Weights of a small contrastive image-text model: encoder activation relu, encoder widths [96, 192, 384].
Rows from block 2 of the text encoder, named by matrix and row number. Rows with one number belong to one neuron. Each number is 500 + 50 x the weight over its row's rms, rounded and kept within 0 to 999. All counts start at 0. Numbers have three digits each. After the name is the row's rms in percent of the matrix's.
# fc1: MLP up (text_encoder.blocks.2.mlp.fc1.weight, 512x128), inputs 64-127
# fc2: MLP down (text_encoder.blocks.2.mlp.fc2.weight, 128x512, transposed), outputs 64-127
fc1.90 097:533550502489478498551489470501414476399526474465428519374478476456553524544494483489429538450528463654568474480473465496502455568562437589528496487517555585513558453539512453505558453486494413
fc1.91 083:503529562474534601500457489473506432482479535488480492463603476424558478538542491429469420561538468469565545517508450411509458427542510559505568365575553548507498513574506476522582548537548447
fc1.92 109:501493540451554498460477478451552581572531587565510579513543541453585563570596508526455449529558526460454536527477451526460489548472461505572526401499559517491485422495392503464552516534548456
fc1.93 090:489502477476575444453499472539398541497630493514582487457482489492561423497576471482537513496567506453530478556579459483544451339416473544525542507485508562539552528582474471604499560560559461
fc1.94 093:519450515395500514483567488423563532455453570449566507462478529502443448524503448431514475398550492588528597453530519506511571446678420516534474526477510523496478546480525488488562468505536449
fc1.95 095:496456515486473522589450442366533466541598555496553427510492545503462554448534492538525394547511470492488496518490462464408562433483507564523537446489479430492480497466385467559471484571568524
fc1.96 101:528507539455454468430482492472532505537489542591464486431568377437554502577583441493486457486532475468572489521567512421469500498523570519560530534516581498593607495537579592496514535521582470
fc1.97 122:465514475411571388489431418533526485508542377591464415452545541520532476514555478450516399537538460482541426605457471522521482451535595488521531489478584486560575426468429501496523607550497450
fc1.98 096:466563547532453465486523420388636496507481566498549460483576469461456511576591421471483490531544478496567564528469514476457456428512483536493546478597485539488509470466433383621549499550526454
fc1.99 090:483500497528564560437465524498482432470481529445495463510553471524516558468627385493522417574543473570532521520534551441546470395484536564488550399544535517483513513518458472589548557611516495
fc1.100 094:500441492465444441503473576444561389487478438452480423472515455464557459590535528555489418588513462512522442528503480514434484437496515605526452475480495546449517513508488523554534524494628471
fc1.101 091:362526555463570542485459411501514534480539486539528540489467506509485421626568581473544511448542403449482475491551495498562506436515557541596547544464460390522483431557529595547546456506511382
fc1.102 086:478511583444584550514487479356521533525432508540523411497512513481512549611532402464582451620502581464483403527526525486562551440533441568542544504498477507507536411520459435525517527563446451
fc1.103 091:418519598415480548469519534506520487512448496491540469539650486484570454514552449444502435527524500471517543517502494546455441426529419571593482485520501574481490541592531488539480576534514442
fc1.104 093:460561481482532483470491569523471435508505470528521480398552472484456445487636496458497444587457460550595562467489517451504463378423442546480486419422615549542537516494514546608563508530494453
fc1.105 085:513550500546607507466517445442512455559485506518547487454526398392490521519567442497478393484549525494549558485386453405575506440388496526537474418513510598475528409528479440552591531515490506
fc1.106 094:541471505493498502468486488495542572554490562551485470533592540402553511551462463508472439551620447503568492493538485385446443437463419474559500468418531554524484436564471479518575452561580491
fc1.107 101:530503485482545566447538479458582395531549485546427387462502442458553445594587412523441451520534456499588575555554434502538513441485507626572499424561503511563497477526483496557578543583563485
fc1.108 098:457524519467469493452581500434453350533426595527493455487538547548562546519623462445545463526513503537570585511505514421488505410470460604546500509470528517514464475570547515470474561577526481
fc1.109 094:469440499479517545541542486491544506454495552545442474463510499601523432510507544583497488610536520520600551430551533466534488489523499519460497432517540595567522379541460503537506582432546564
fc1.110 089:514563495503552503445438508509610437527529587440579479491594462456465454510536444596518439566566442468552571535499466464467534442480493596556482430563484532487479401438502417487470526532573505
fc1.111 100:459491531516451597500501505506477461472460572474573516474544478590536460571528477537566410506551442506559476551473547522539546406453420485557512495540487481574512466522456516633474499542553437
fc1.112 102:434534602607549562413487543507500456458489455489478371423487538444617552550615494403475520568529514473508449513547494491439465481500476546528487458488500514485430491593547472505487590554527413
fc1.113 084:444497471583632520538463531514472446466510493432492529449548507440611567530541494464468487523558419551482424475509490514497466417543383576494420451445487540436499438525476501506593450506528518
fc1.114 092:472491460494572399562506604491416541483505472510523555390465426557595498566499460564428450485667503494536477419466432453480520454519455506476451513463502546486504481491396448537546482454552513
fc1.115 108:491581479528533470436543371448498458447539543484496495514465463460476501526542493496506527564503456542439526524667469456582490460518510556555486518596406561570490469495466499498514426497485487
fc1.116 106:438536541445509481553603507485531440470483589470526491520519583498507559569490493534483486470512569518514553406508501439538589448568465541613504479504487571480516482570536549475501527528542475
fc1.117 088:513518626545478547484498513590575434480437468596362473482544502506546491548567481523503502477584513493508433488519422458521437523488516586481543432530443564513464465579555494508489469554438487
fc1.118 098:436424521568434514465495480461505459472531469522399512408520428418529480475518365499520528550539503467497527516448552490538499389485427489482504522495473535541551494441516485452507451516534484
fc1.119 116:510514534417542536491465382488439497488548512404462396534474539440592477481543505425585570547484416452491587475605506476532395440493540492498564372514454482509565447585528523512475538477510498
fc1.120 090:460563486406544554445433430552483542507491453474536427475478451520581525524545435527459516549568451440573503526507497535527490417500602517532464490503506462468535416547546506485648533578557504
fc1.121 107:531494446501581532543541555460456412487449494519510549515461558529476509536545466498492503406565459553531597455547501499511515498516439577508402517517510503483558474496583511529553563511534472
fc1.122 102:386486512453529508512521422466463496584413508534548551493526494487577557558461457546451454518488560466529544501555476477511455490502481493611480416449545573522496387485516424502485465603498391
fc1.123 093:457564545502598553533506492508430552426512506450459519397542512483556429527477452440455438440636554490445508497541413525468455415540517529569534428448495552499449523458526527569551502613511445
fc1.124 091:416524417406500479440521437515447479447509480549420536460542524498505567527519484511454443467468428492577569518564480455549501410431467454628453553485504578607602450513521505518533527485470537
fc1.125 101:538453568484617475508470398546520513474430509542501512483445480564544491465495473448487548518573475521497506514511530445450472454364503555490519375452514466527453517440582571452596488522570445
fc1.126 096:465533588445499560432568556503500466530491482511462434510516542472514487529538487395601536587552434567533561499546508397581387411513606506553522430524383474508544508477532489494535462488518461
fc1.127 082:550533537551537488489491439472467488455515507540522390562488504521550455521544522509507478575602509560507543513545452376567514462473418568578474437484466538528480487534471544487526515482522541
fc1.128 109:486506525460577422511450446541528552532497541524549422527457465467522492479543502581381515560504488384536530517448468536486421495530497564562549451471622504477503474585477541550574529581510558
fc1.129 127:516511576542486575449534460550582444480393505530529533418532488480477487462510545454537422499536465560532491570461532382599465498450411504520545471561445488585494436474422523447505431521485495
fc1.130 108:457503523497518534391457497508564493431545410587423381472534466570444419468524464454540475511522508491528457585474432591600447462560526562447518455497548469470577483523511535562470492519529395
fc1.131 094:483577507467469567474454416460506475470583482532525486575543544485528537536472427527390462548557555542472421518520461444451460396494528541590508398539538507545508481484460543495511564510570490
fc1.132 091:510553533501488450493499516592526453568482487492484426432530444456554546492516437497461435538600466451518526545539432567496450456463468555529489440474458591536485453597482470520507532506574537
fc1.133 078:446555498450528517524432433566564437478530510552470457488497506517541441427508499536532439529616425464513527486535481477504493480468492597483513450653471521468479447455574540567630461545539569
fc1.134 121:451509483443576426465440444528566533562524399586468440501481553464515525502466448490510437505579444473577465539500501526578406469527523515516468400469507479468566439488482461502468626581499437
fc1.135 109:453530451450517567449514435473571512553469476568557499496525570518476536550524512518501413451595478489483586545522466512410475464517491623553476452527551442493545512553590508463529465482497526
fc1.136 094:498512562504540461426504539477542442538477569558549436543572469490516499530554461448552449570571428520514488480560471452480409438447517598529490498542525580533601392544476453535523544567549444
fc1.137 098:491512536488467531391518390509556493562434584423503510485517500491501444501551524418473530531501504479542561495553385460521404473511542564487511454479491431437479400446429478500555505509576497
fc1.138 094:524523511431509483490545488460544499596416539546577504446595454489471471520589567512458512536495488464458555573520476475536477431466426560526479446479547491521611439519488506459468548551593539
fc1.139 106:490583554549628516507439578452518497472493418518485539572503469513474551498504504588450514484595458521574379535489549414601524514483540550500485465511477468497508446582616501488540545515457430
fc1.140 104:410485508457588456517338478507470449552571455495495415500441472468498559524597415519465501458573436530533539466528507525480429514446534529459491541531409459528443466472422522477426489512466409
fc1.141 100:439588478585535578521528460486499407526438525560433508510469462471458448494534457435465439503482503558509454468596488460596501435430430502546525500488389524500493531483494528555575554592458530
fc1.142 098:405532571487487544424546505529469559618395567488465578485476518478487552505499394381508422441583500478533468516524480493531460479489439471552516536441494500562468531497526421402553469536608486
fc1.143 091:438499572396493488412580564420484447491505433540473465405597510448453571509526475452488538594524524526553503515457427564559508393444493596551471514432583522525558571533531540555539471479496564
fc1.144 096:475580484520565457510533426495562369482561490456477499477548568465502476531524452568491477431580463539594482514580472539459440478536536563511470416589445579565519521470553427510554414514464522
fc1.145 102:515563549539509461517446604514598448626604577521526478454521519452492452526485420534509380474519495481514509519506429477574568459472545565462506533553512523457478499487481456562487439562498524
fc1.146 103:466541503469516501487500472509430472476430461526510463472501545447513494564621464515415470511514479533589531606470360531523493411508477560599602450575478561560476471518550567498502547520485545
fc1.147 107:440535486503545536493538464445528424519515515498499424542590413475514449533487559490549518457516507523497590445608437534532580398492559511461545463484526489523598490505533500595497507528501516
fc1.148 098:482422513482480576507419587410497526536534481551562486516480474494509550507570548509566446564575541509516520540467412502445429514467382489564386455425463590529557453542457473556513447597460416
fc1.149 128:537475576495565463425538430436585574564534531497445497569501481511463470558565567494495378536525517411445587535496438507507474496424445563587467434519538475518497505530491559429555492536592567
fc1.150 108:476501568543489602523534533492551472411459471577543571501582569445502494529542494419508439506564473527545447580445508538578547420485481475502500452575553486456479491505471461548534499527480467
fc1.151 094:476515458437471566536466510514464430529445558516565445522646492483587647490583531523541471581546495558488585520508441538451473449437493549506477473578535520404619477521403481574510591483560498
fc1.152 087:461551517444481481480496468419545480521450481476506424455576395469527511491521471518469471565565456457578557559517396427554439456504456619582568479552531576514500422517531507589511540505588486
fc1.153 116:487520528438516514515446433579571536445501545547507509454499516532531441538486459491462440540459475553572561473455429492621517485502500515532444474523487474590459464464561495544578483547572466
fc1.154 089:477487499457480452536506538556529450582557577444467510428510489508447621517583454464541411555522517514513498492457503550584447445563461553440464417491464501581479500565464450482549548425545515
fc1.155 085:434500558551516532509547582452467532600518472573498445467517404520563473518471487500525449448588399533573496392507471446398372520439482516504420430528512597591580527557516498593525468504579453
fc1.156 085:466555568508524530506506483414561482509431536495469426479624480481553561603544472507487413505583455523558536521523424475513455452442463530516529411548563573474513466514518549588542528479560502
fc1.157 109:506508551443452477443431336465432431508465488488532412473535471472562561518526525421536534527518481427530543461579481494519370505532514488482393425540478555463581484541478457457574570472546520
fc1.158 089:466526571451627555477551419475460457515493558357570587533457496499486420506548496502483471474544431553509469504541540548550556413643410600531479454448471448487457569502533473546505464536542493
fc1.159 093:553497477534523482438552472531522462470490561580528451394508514535560487580538404430504412490567441536517620531500508357564504443508472549498500459545483548510520509461523568555490521498518538
fc1.160 115:543479460495528583479530508504473482536479435501516359396441519524502500454514490507445479544491490483509629582515446444590428439425518530604550443450473564578558467441494536497507606485557474
fc1.161 088:432432530474474472511523507536418506517566543550441469520525535420534488464507384476457424523508509473446529561453491530493479465393447503536577446517555510611548556519418515387499547528544552
fc1.162 108:489517561385557463497527400500435460468506447477421505498529482452519504532576457437482481494590479553579529482543485475476524528561473527547556424550436626601566524589542538463528434442513512
fc1.163 105:518514530485474582479440503548643481466482539518542511502470437452479475593512525511488439621530465499501527594497539442587354437484522550517559558520545492496495481530532475482527490473557563
fc1.164 102:448531503513479592492526524550423477467457507615417491407558505494602564471599472421557496484473426525530494548534435492476554478562535539416616552510533538488534515477497489493532488444534455
fc1.165 086:487500566454447488431458529466520488575471523471456477520441494525549516571486543491480471573602465523506517442489529419538503429508536456587495429529573561530497369560551385586570461495508491
fc1.166 135:508566538484470537530474440507521395409452469438507393467473425424535580504534499567486528547491568467552581466492469461473371524514440538590545444454497603582488424536500561515482522570515565
fc1.167 101:481511461519557528467517500573543602494494382558580388526505507378460517512504441518548539455578618447536558478494440506528518433500438430554447410471554464511509567478498506540590537581488524
fc1.168 098:461565517467474498593451470477494490507391587476454556544618449574561563528524514512542349472565459487489414459457462506516546487469499540488588492590456438523489381507508488539525516426451430
fc1.169 098:483561534449512477429536518481541493515454491527523492453487439507476476551586425504501393538637435515504567530536477448553434450505501586539589431566564546486467423502498507558521500524535432
fc1.170 096:503544536464524467513495454447468489535494542539527463529530419469520465573592475481506477574556463485606524550495403499481509380540486610492482471544568509521502396537504454540492560562586463
fc1.171 088:482573562520524463455521516509522431536535551467566432456533492489490575533568419498447446525529493484513476524543507425476374409468469538541576409497443539595530462490440498541586484526574446
fc1.172 095:380507469494588510508508524529561468597580561538543489485521562554388490464501499401521512625535499500517556520540392539484445554455513528498482489521461493457586546460449495475566519471432452
fc1.173 107:450521510440483511536558509466447515477456495411501431538584525503522493447544537454471521567533516530457463526610398440482411476455554483527478405475455499535475445585455508509527579420533467
fc1.174 113:509486556576513466411419497449546466508453481524471466400499452471545514539584470467501538472496449488496467489497527442526452485471574511474395455531493584527513452571570505576504557568471466
fc1.175 103:507511521541520533489530440502443467509432559496532512532499570471489550452525412467560491425581429509548556475522453565575510543600364497533550547476487475453586507474453389482507463584524487
fc1.176 087:439499582473484472523461452455453514442546533523491477470522394400478515585511526472520417593610496394478456524514441486500521398496444489590536423610500543586504497513504536526454503550484519
fc1.177 098:465604461449553453545460491555525525452458556535500528601618498517580493483449521467513490493537461491515573527490593501521523429504520477440561423562496470486494417558554465520643435463463433
fc1.178 102:494516615557475442529472526455521495521399522547528510527446427508520491543568439499507457526585479509497493466487530504654493411583466479535469425506531489429457491541531499630567519533551459
fc1.179 085:527570618495550513473508548422504462501457476566532496478586439469464515630542435450456403539535539453520528587590514482541462378556442557532452520528541463552536387533483515490502512533567488
fc1.180 093:368446434542507531455576513600515484486478572617520533479527441542484543453561490473557549586633439499508499544525471459543539426446522517500578555462486460559546446455442623504501559536469479
fc1.181 084:507523487454548472501517491449538461504489566515433442386587382509530552478520483477502445498523512476566467574489450415572428424533495592543553441512553543475498508566458468550512557500581492
fc1.182 094:520465468590514507582552581457470458502482547514516463455559483569541509504490527509531462515500477479623575527488499541535490502461621568531553439580544618524530520439587418560493597557477535
fc1.183 084:512551469504540545478483531477562390505561590505508501422536441440541545569524471456508474553532499497552440563552458460505478486451476654444478405512523597507516453515411437488529477594600426
fc1.184 118:463555521541575502514470557488413513458492440389577473540508396411541447478538529453487533513521485452479493498587491504581447500499540499467447450490507595450542429460496518541527538515547507
fc1.185 107:497502531440581512503465404595526422477518500534521338443462505511545498547537392497498472430475541429483628522482487504537532427555492557561542402525463549590538406487553503515483560478531458
fc1.186 113:560440477547528545480474447519541422568440538530532517485475490469574428471477494537462489509481538541543584527552533501578574401515493533538549427463451554595509473498638545548499580564516499
fc1.187 102:484516482519538542470565448522627471633470559500435369466492515442438454560502418441503451434603527575544500536522469508566437425568453569484562560532487561520575498505540544502538456477494550
fc2.90 092:531486517485481496453432496521525453510497508467456523454587559520488571502502485420425420520611467581453402583497527489469450559510548472513406519487373499562540541484498475532503466497554486
fc2.91 109:457473573556564460472487515493593409469491509512475426465604489477502554534583419523454449502523485490567467591581489488479498376480505565502501512536541590507476458486473422513529535501533490
fc2.92 119:526444471423516446500460404454426480450515607563454597567475437463492571434431519465484519509461601459556525462476527539625597557484509481514481582502465612565475495509553426533576473529592477
fc2.93 073:471516534540516513494447447479503474561503466492480464491485420383538514524570510520558530541493440463479462478527494470445504471511464573512517543541498579501554516549550465496520469430504462
fc2.94 092:416558486496529480513508392531500429559495478456540593558463567535456525502486521517430455407525507560506501423485554503536550517492454534404443499502467492529558543486519532371502474494425581
fc2.95 095:457483608457487499626508472531479606544537617472460604477503588514443512478559457487438487502493556486529574493448406354538464555470527458392506557469469574465503505475450574465460495506569559
fc2.96 098:442478532538592495543496480432488427545525539500495520563554506444614525467561412544504512457555497515495395550552425484500512479434530532482490451544472582576524440616483432560529483544441512
fc2.97 150:492510460438437526499519486540529526477459458536436480483537516464482494491515500470523519494525480487577547569495462414425479534499542522474547415445609446544556497506510414540467575500495464
fc2.98 115:462453558526547475519472567466546460466504510508473395449600450490523466544563439552464450504554497478608517531558455483547485474472449525528489523570560580542485433502420431547529568492546488
fc2.99 079:423523605479529535516489529521649414535550538498540458479502472425522566504595491434504501500489501473595544564521424455482515496424438474561459420541461599522483518526438450587558507442472504
fc2.100 072:505489554460600518467485550456486579453523503453477545416450483445514464481604411553527490434574531445550476475507432505570552511466541487407341484532556434467467547497444492510542470453449522
fc2.101 081:483527587599515390514493460450503446550497529554519503436524474559487504551442551446468490491569400493413507559455529426499547511531420535533492496386496462522583520540552490369552476448510515
fc2.102 064:499535549457528494500513493466629469412539504389535498462530460486438487409624456463462462479555456451580459490477473538467518539468564419461482554552472508506457461457480576593521461545526541
fc2.103 113:490498527527546470504526554488542504464494475518515517473555479412557541517561442463470475504483506477594561526580491489454453386484404533478489409546539601436516482509453370541552519535465501
fc2.104 075:467570521400546543483493615456553427414574529483502496505557457477600503406542478536529469541516499576601531484555479429441475507475514511556522563450470616468529397510465472522502528503493564
fc2.105 076:408540589545521484498522503433574470468506470431444475549574471397486521523596486490514449562514531491595530534560494533474494487451490530486429439583540582540521520493425496565558505586535480
fc2.106 072:497451520514603502567417511505537454479539475493497498513502404538428433577530428509433427541453503509586566559519438502538552524461523531485511525555466605538479405512474358567500508468452418
fc2.107 068:553452561473521489391461484485513461448601471507517432421519535455529465553631490449447409558502435458554475468497466444493527466544531537560474494529525551436605568519512423541544515458468427
fc2.108 094:441472510457515525463538515426467402527457544484493492476542526548509490499548416534494446481510482449568501541497481521520460426520480561495484439590512625512500453504448458508550489528548515
fc2.109 087:463469505475463488432516611444610433504458538506513475441516507460546561446510542538567447424567470472461445407549417545442583562564442478528438489519464458436497504481491538535570471459542563
fc2.110 080:552463558574537520466592515527516541505448528466477536456508538378568536540663467511465454519511516515578457463584463446520479571558538530445524440526566590502508462540529517571577538528524528
fc2.111 082:425566522562527484535493544586536535487436604513502601601509480576456503547460520519489425499511425481472441476369577501504543481588493493519553594454576567487567483489502463512476494472471549
fc2.112 114:512500484569432573359534531539483525542516476512503409419519511409426542565562528446453624532448576492574514575508457534494467517451497510460592497631492569479460507539534471455456505492471414
fc2.113 078:434533497561629477447449472537530444574573341447524435518487445483475576507495501437375509549607431506487443480513447475494509532523499562504425377544482578535484515514468507508516541464414499
fc2.114 085:533437407516598452551435469560497477487534405452481582530424548517531526539397473522347483494471470484502444500421448468420484518456450527467375434525531587495507604443396473513535459468542559
fc2.115 120:490529532526563393523514404486444573396445518449478559514521524439486483553498494440549544504450516522482406479475515559480507494461519417484664468530509392542368497473454544559548468568470437
fc2.116 096:492562476488509492507496483364475477529486521518488493511464534561491527429460491527428476461468494464433419493471578527402537590488486551576393421415509456505521530573524549430537541567460539
fc2.117 068:507531350524502537500572486529501515547375490560554513517477532518477492523545476493419582537506502487579488451476517561423488526515546512507428538492424426419534577436450450440465438485425509
fc2.118 074:511559490532512517428564405521505504609462446634557532440444476590504505540498473574353558543469504524474563552491532550494537441466485552511476541524576506544506498522462525460533358494387481
fc2.119 143:497530516549533575516472418566452492572454572459508442515403484498543505444473524517515571517449512488483515503551541529593435457535499496473507414494418519490461487540635612433556496546470512
fc2.120 065:465473481556549615524600486473547530433391530451509529560481457384424576534615406517509451521511482413532512536543464470446421459493571536443494422574538443517509503462520419534470461460520440
fc2.121 106:480540493520546502556369505493483395467494516469504441525534527607518525514534508500521394507517472461472454439502491556524533483509585616474407466518468535532516489413486456456470402459508540
fc2.122 094:383356525501610523506423507502482498508632556541464423504498441571466503419439548559500474564493469462479552453534429470493535467463448547497489459453530504491404488462525471508531496451554523
fc2.123 086:506441556521578490513383537475418379553559429512563451452466463463550563483505441507459501513614449433471483467495502450461467436428496571526493474487596656538509495556477491451492523417463516
fc2.124 079:507492470589434509603601547414481479541429575517517420485502492454534505421543431550568531408545393553452527488541513554422501415499456488538565491451521525495474433462421504542483582504566453
fc2.125 118:515451508510491552492496571496492465484548485414411498554565515448534474518524577447458552487486527485483499439457570533532556565528457465507541550415498419618515469567520492532536586506500474
fc2.126 089:433502546550510498535503472545402548579484544534451441578482450510518500483547518492515530496449445480496525505512446447561540520432553538453432413583476493436510502484532526464525465520454492
fc2.127 080:517492566477584469544476538479504447515554492460386469469488471535538535486535452492544547459499489516535552439527551486449430491506512584476505418565473524537556454454490487604558528433576523
fc2.128 118:559446425533408474501500478504489458438379574559531599627459457449530600525385574445515561459535602524526478508513594512538544507499454556489559575515503545532523513523480427524531478506488511
fc2.129 139:497572445577494566512456491564583379483435492531483477481598494513505508458458554431586491432538430515502484514459488460497505469521509551479512528576416514512549431413434500486479334463384458
fc2.130 121:493543473503478488407458353496510519449627424554546556413482445485488551469550562379449534596477459489545575536458431417501425544499449558526492475496503477494563564514465448478490533543481492
fc2.131 072:480511493566492475469596561453484616555409529478489494482586417506542491559542471625485498538492416509502433503516462474449458551554501523526425468466451450506519608502458469474574538515385562
fc2.132 085:485511550524542489479504544402548398454444534492488499531559548444500532472575455545522461488522509509593485561571495454468461426495467486572499404601525635549513431524430391506537549511505513
fc2.133 082:530425352589498503492446529514561461450485573405498520523499508448532457553529504510505544416394512520472543482439542552462497530525530508557491535552537573640530454430505436605534481477502548
fc2.134 130:456496498408482552550469569504558548537481417486462537514519567510468521450490528500490513459557500467573534570480452448444417591509553490461572441435585450566565486468477412544457565546519494
fc2.135 129:536564483458475521464517449455518526484433485410527518542528528617418491518480500521479488449477398442442461534421513527483522579541551546532528528483569433599531573578516513490479510554504504
fc2.136 080:470503500554476455512452518570476437466505498542497447406611393547457501494576427503523549438505464498549478472500505423459554495477438510434509420551545612558539499505499380531596404526537451
fc2.137 085:435613580522530515512493493492524509541495507423538457511483417508630497564560398500503593406549470435540541433478477461415516577494467553517482478525417450428431451437526488523547564511504507
fc2.138 086:561516418458467464479489480451642394531535519543466454492646522497555479502507581514532476531562476559511539558587459467531511489419522522517551517594483442468529545573515481504456571464485423
fc2.139 104:537556560555657457572467496451489496456467502480476542560516494607510513497455460550461528570478444579458390589494568477507542551425568516504456387564536548553541472496435520505477513456494484
fc2.140 100:412502529503498478530395406564454579494506489510499433435538451558505387568563464512463502453435433485555476474478516478442561456433456501489542509547423473470480426449468496450458434470502406
fc2.141 090:492446420555498457416523590499522475463616499485541449390531476526592540534573501486442507498551476533524483478497435514480498482446425468476553459508479583506493457591415551558596586497460514
fc2.142 089:455391637512481556547505477440515568480446540531485548573480422544484495430478488572458445551525452472509494402499451447431523490510429558498499477395457581485528483474526505449571409511412463
fc2.143 085:506614407470573500436507461461597470421622516505450421454515490521522518512565514462503483447506491473533483550497429537486427600529523522472533471541537501546548489537518462570533470530432540
fc2.144 077:572515466543483519456516505531564431534533482515377508398502573442523499485540441546370416456462451473489482509525474543516457548513395536536491535575594571514492464576479458611470539436552555
fc2.145 083:500485536535464436480556501540518543623539581436417560592404522502515518487503489498484441517431451480500528499603461509567534493558537444426490477580480501429480508456542540496556539589502490
fc2.146 106:474518549543558431446571493411527467490468487446518481467488447417497532542500485612502453473508450553545475536551441443514471482493571555449442380596599556541493465516425410549530455513528482
fc2.147 104:528492484535522528477549476533539550481498477429510599593508537420497455494511461458544448560551456569506388438486535474438469554541452423519453514524486412499494484515503515572581397529496496
fc2.148 091:465501461490564507524460541470487500572534515459414467514563481508546463401492522503468482492525513499517502585581460546441490515538533476457469500537452505503520392480448427512451544471516593
fc2.149 146:561412567431515484457523379464521551497540556511477501559574570509442537511570567458454510497508542453542545529468421481609491583450551550560531492532543484547431544565517592515570524582551483
fc2.150 128:436549521566498557531441486524596421446433445555511446485577480493514519538490582531508495528512482549470463483476577513458506395523523521559536609491480536493559495539436476534453357474395464
fc2.151 084:468535524470470563475640501509583486513535518536446479483523452459479486484597516588520507499507556455570529541512535471447501525575484498496524607442477540574527449517425415582485607480480486
fc2.152 078:417488550591622517430544485485573465426544494462511425499575474395531478588555385495472411511569490498599459573563486493523512457442471494510512503578561536513547493416403433548522479508478511
fc2.153 118:501551471479522511578509474563529504463503609498484535540434568539499461489494415518475535483443422615482532533496498468522479504491463427430461590420439482453476464411510532519471472558550497
fc2.154 075:424451485535531586454493462542530504520457497501435504429499455523454574475430514460404462538478468506453514477494472468549505392453355513529483464489512461374472485436451462485468514510408481
fc2.155 076:494450511508473523509402545498490415416530526497384497422431488468601502524523482528408531545495483480521480520497509442524527395407422470451381535503450599395534471470550414444521555395573514
fc2.156 091:494556527593546474410492517445556493453512488468512471399577472431470570585563490465460416491491508472583429555518461518546460489504460525516476487563560595527431429462462462552537558506519510
fc2.157 126:500477517481488484442430378582469474546491501540491505462431440487536561467512569423453555514485475503509458514519478502617415496476521499482442443543447551440484490522543498473558541537489470
fc2.158 084:445500565497525479510490488456488469486519535415633528556454492489533517552469458456503450454657503549426450465471602452496540504555479574611497589376446501453485435530475447452451483433536483
fc2.159 077:573462551511584469490452574492517411462503494462451419505526413521535554451512471513412495537463487581551544525559505506452482397514418509459552522502527657556532483525448461483512624512542466
fc2.160 122:582508480490555647509519524476523439477534492560523391465422489484554508430536495531524545482509524545491491441505483508529460503571510554556455512435488532514532490530601539468474658478561463
fc2.161 072:475469596470461524458508525538542447500471593436540491482529442446406505509540525535523491459455551467471556488520480467504472476463490509490432566494465601525527528481524454582579496517502567
fc2.162 107:529413500500486609468524570446486505447580635545490443470533489541484486566487428505429483520486516536519534613566513501598463518411435427556421477526430502490488512544514503436563579441581505
fc2.163 111:459523545542531517488537455574377500481443479430539531548429419487482539564569446564503479533499510463509461459473499493525437421540467514539409555462473545500522488455495503440534477452501517
fc2.164 110:507483469604412488496457426615384506519415491506410612470502476495494530456418539433466464465460518538460523423503495428594524431528531424396451535500518497518507454446523487500460493437488494
fc2.165 087:527424454533503472466404427428493544444408523515483563515485473475488485473433576427535471479537558521437482522516422463499476581395500464506510416489450466603439518548471452575541496534553452
fc2.166 148:561497516511456511570460505525481508445463448496472537476385512504557569420463565490479597532492589508511423380451544567477430599512596524505529568483458488511502555482524541566465573563479583
fc2.167 095:433558567542518553469525485617528528424433414478502529518439557519473581458577518557614506534475508496458495485597540444508539461558479480454471553484461523487519428508498577489445436366520451
fc2.168 109:596491371506436450524490453502457476411408486467476556540442461474499564585524483466474506427461514563528465443390463520499499602470519493480577636489539521591481419448447483532469469466531545
fc2.169 073:486470500536504511497512568442506402544464445429538400424526510488502472621491508436452425540543504495563490555507469553537508476468427527539427476529535556594490517487489385557556575453511511
fc2.170 079:481421482518541415471527501514632416544531510541557450538479437419509472551533525525418499483540460526566511574488455437519559436496477548480488585556506566537476502528409428640501515492514460
fc2.171 086:488495460552541490447499547418542460463481515475527467446561436479533517538596408495493468587518537497558494520555439447471507463533498609490520432593529615548481488533457378580518462499514489
fc2.172 083:516469494533392566508484504427495418488504440566444443545526571566491473405565522440473547486448406519500448456522485396553506540548466547520525440535523476471535475544586551515570497530514545
fc2.173 127:489494501518471581543502466504508504573424445481517478542460466462552481366463534570495517575485469516408540483489476501498436450561515482540360455490505480394540510548613546498523531519499552
fc2.174 129:532573465449477459439379411644459507508508453577487554482591456491502603433480556422474449502471473484491491514506510432521474502451491500440553561521512600502473512426441380480512487495490465
fc2.175 093:430588577489521476509473454501461602535454549485527574592517478481485493412457459573421491451485475496508515487500515403561464511563493483504489458527543564469519497456531507442506422570462528
fc2.176 072:512532539514658400579524589458531522391474546423557480512512572530456427566549518493405451476547464603522529496502493576495478568463487435454488430559535381534515462474481501554501473513424478
fc2.177 114:586459444520392467497479489443521456464564440470403477498371510416467458545536488432457497563468534517455501421581531499484442558478505531482545623540540524550534552429544471532485534519554547
fc2.178 091:599440457541458514501457505537526505581467433494504561502464551455480526513524490575503454493416474535591547521464506571421458555463585501489603589596478552539472538500461432548483603477478468
fc2.179 059:533504466543461546438536567493567468477531518407486431470591535419477521600531453520487485485592421476513505563486487584530471445485435448548465507536482572584469462605431506515575559484487466
fc2.180 078:488497443613426504457539516500538452549533551508543457431514439511501499475559555494489542487561484478486489467537438562438473398464538507542502505522412554510633432587481537539525548480434586
fc2.181 096:451507555555560512451589547446589469449501544481531418431541487451512502549600440501474433496537463512556469561511482542500449502439500509502544462607580610548496441521477485541554526498489497
fc2.182 079:499489452464472478468499481524616528534556570556536533493419498476441577484554512480457411428471579547533518434486457544534521554593469557494405563530536570479528563567499549535527605460465485
fc2.183 082:515458562440509455462541479489613425440506485482471506473590472356522512474569407535495417498520415538582516548555430508452486515538469473570505483574500551528454486510480398564516557458515522
fc2.184 129:443605517600536579515491457513460410487484450451589444529421438457501485498502518511587586554494492504433471479540498507509469454628471529542494476422483551450575506498599528476483504553445445
fc2.185 096:463532467481514607494450473657475442578582518478450422451417486542511531456526521549442545378466569456562527531507489544527451474546428529451469567499546663577519452511624498466500478522438559
fc2.186 129:472538477401538521538490491565466524567552537478581513494420475556506511476494474551385529466452503521495536490424514595477480479638443463408484649459444555495475457477539568497542519492524534
fc2.187 108:450476587450450506547618503479535498580383476472407518494477519482474512420469434536477486480512483506489512425523544570426500484642448551520532636422454407560539556501504488438521484543464582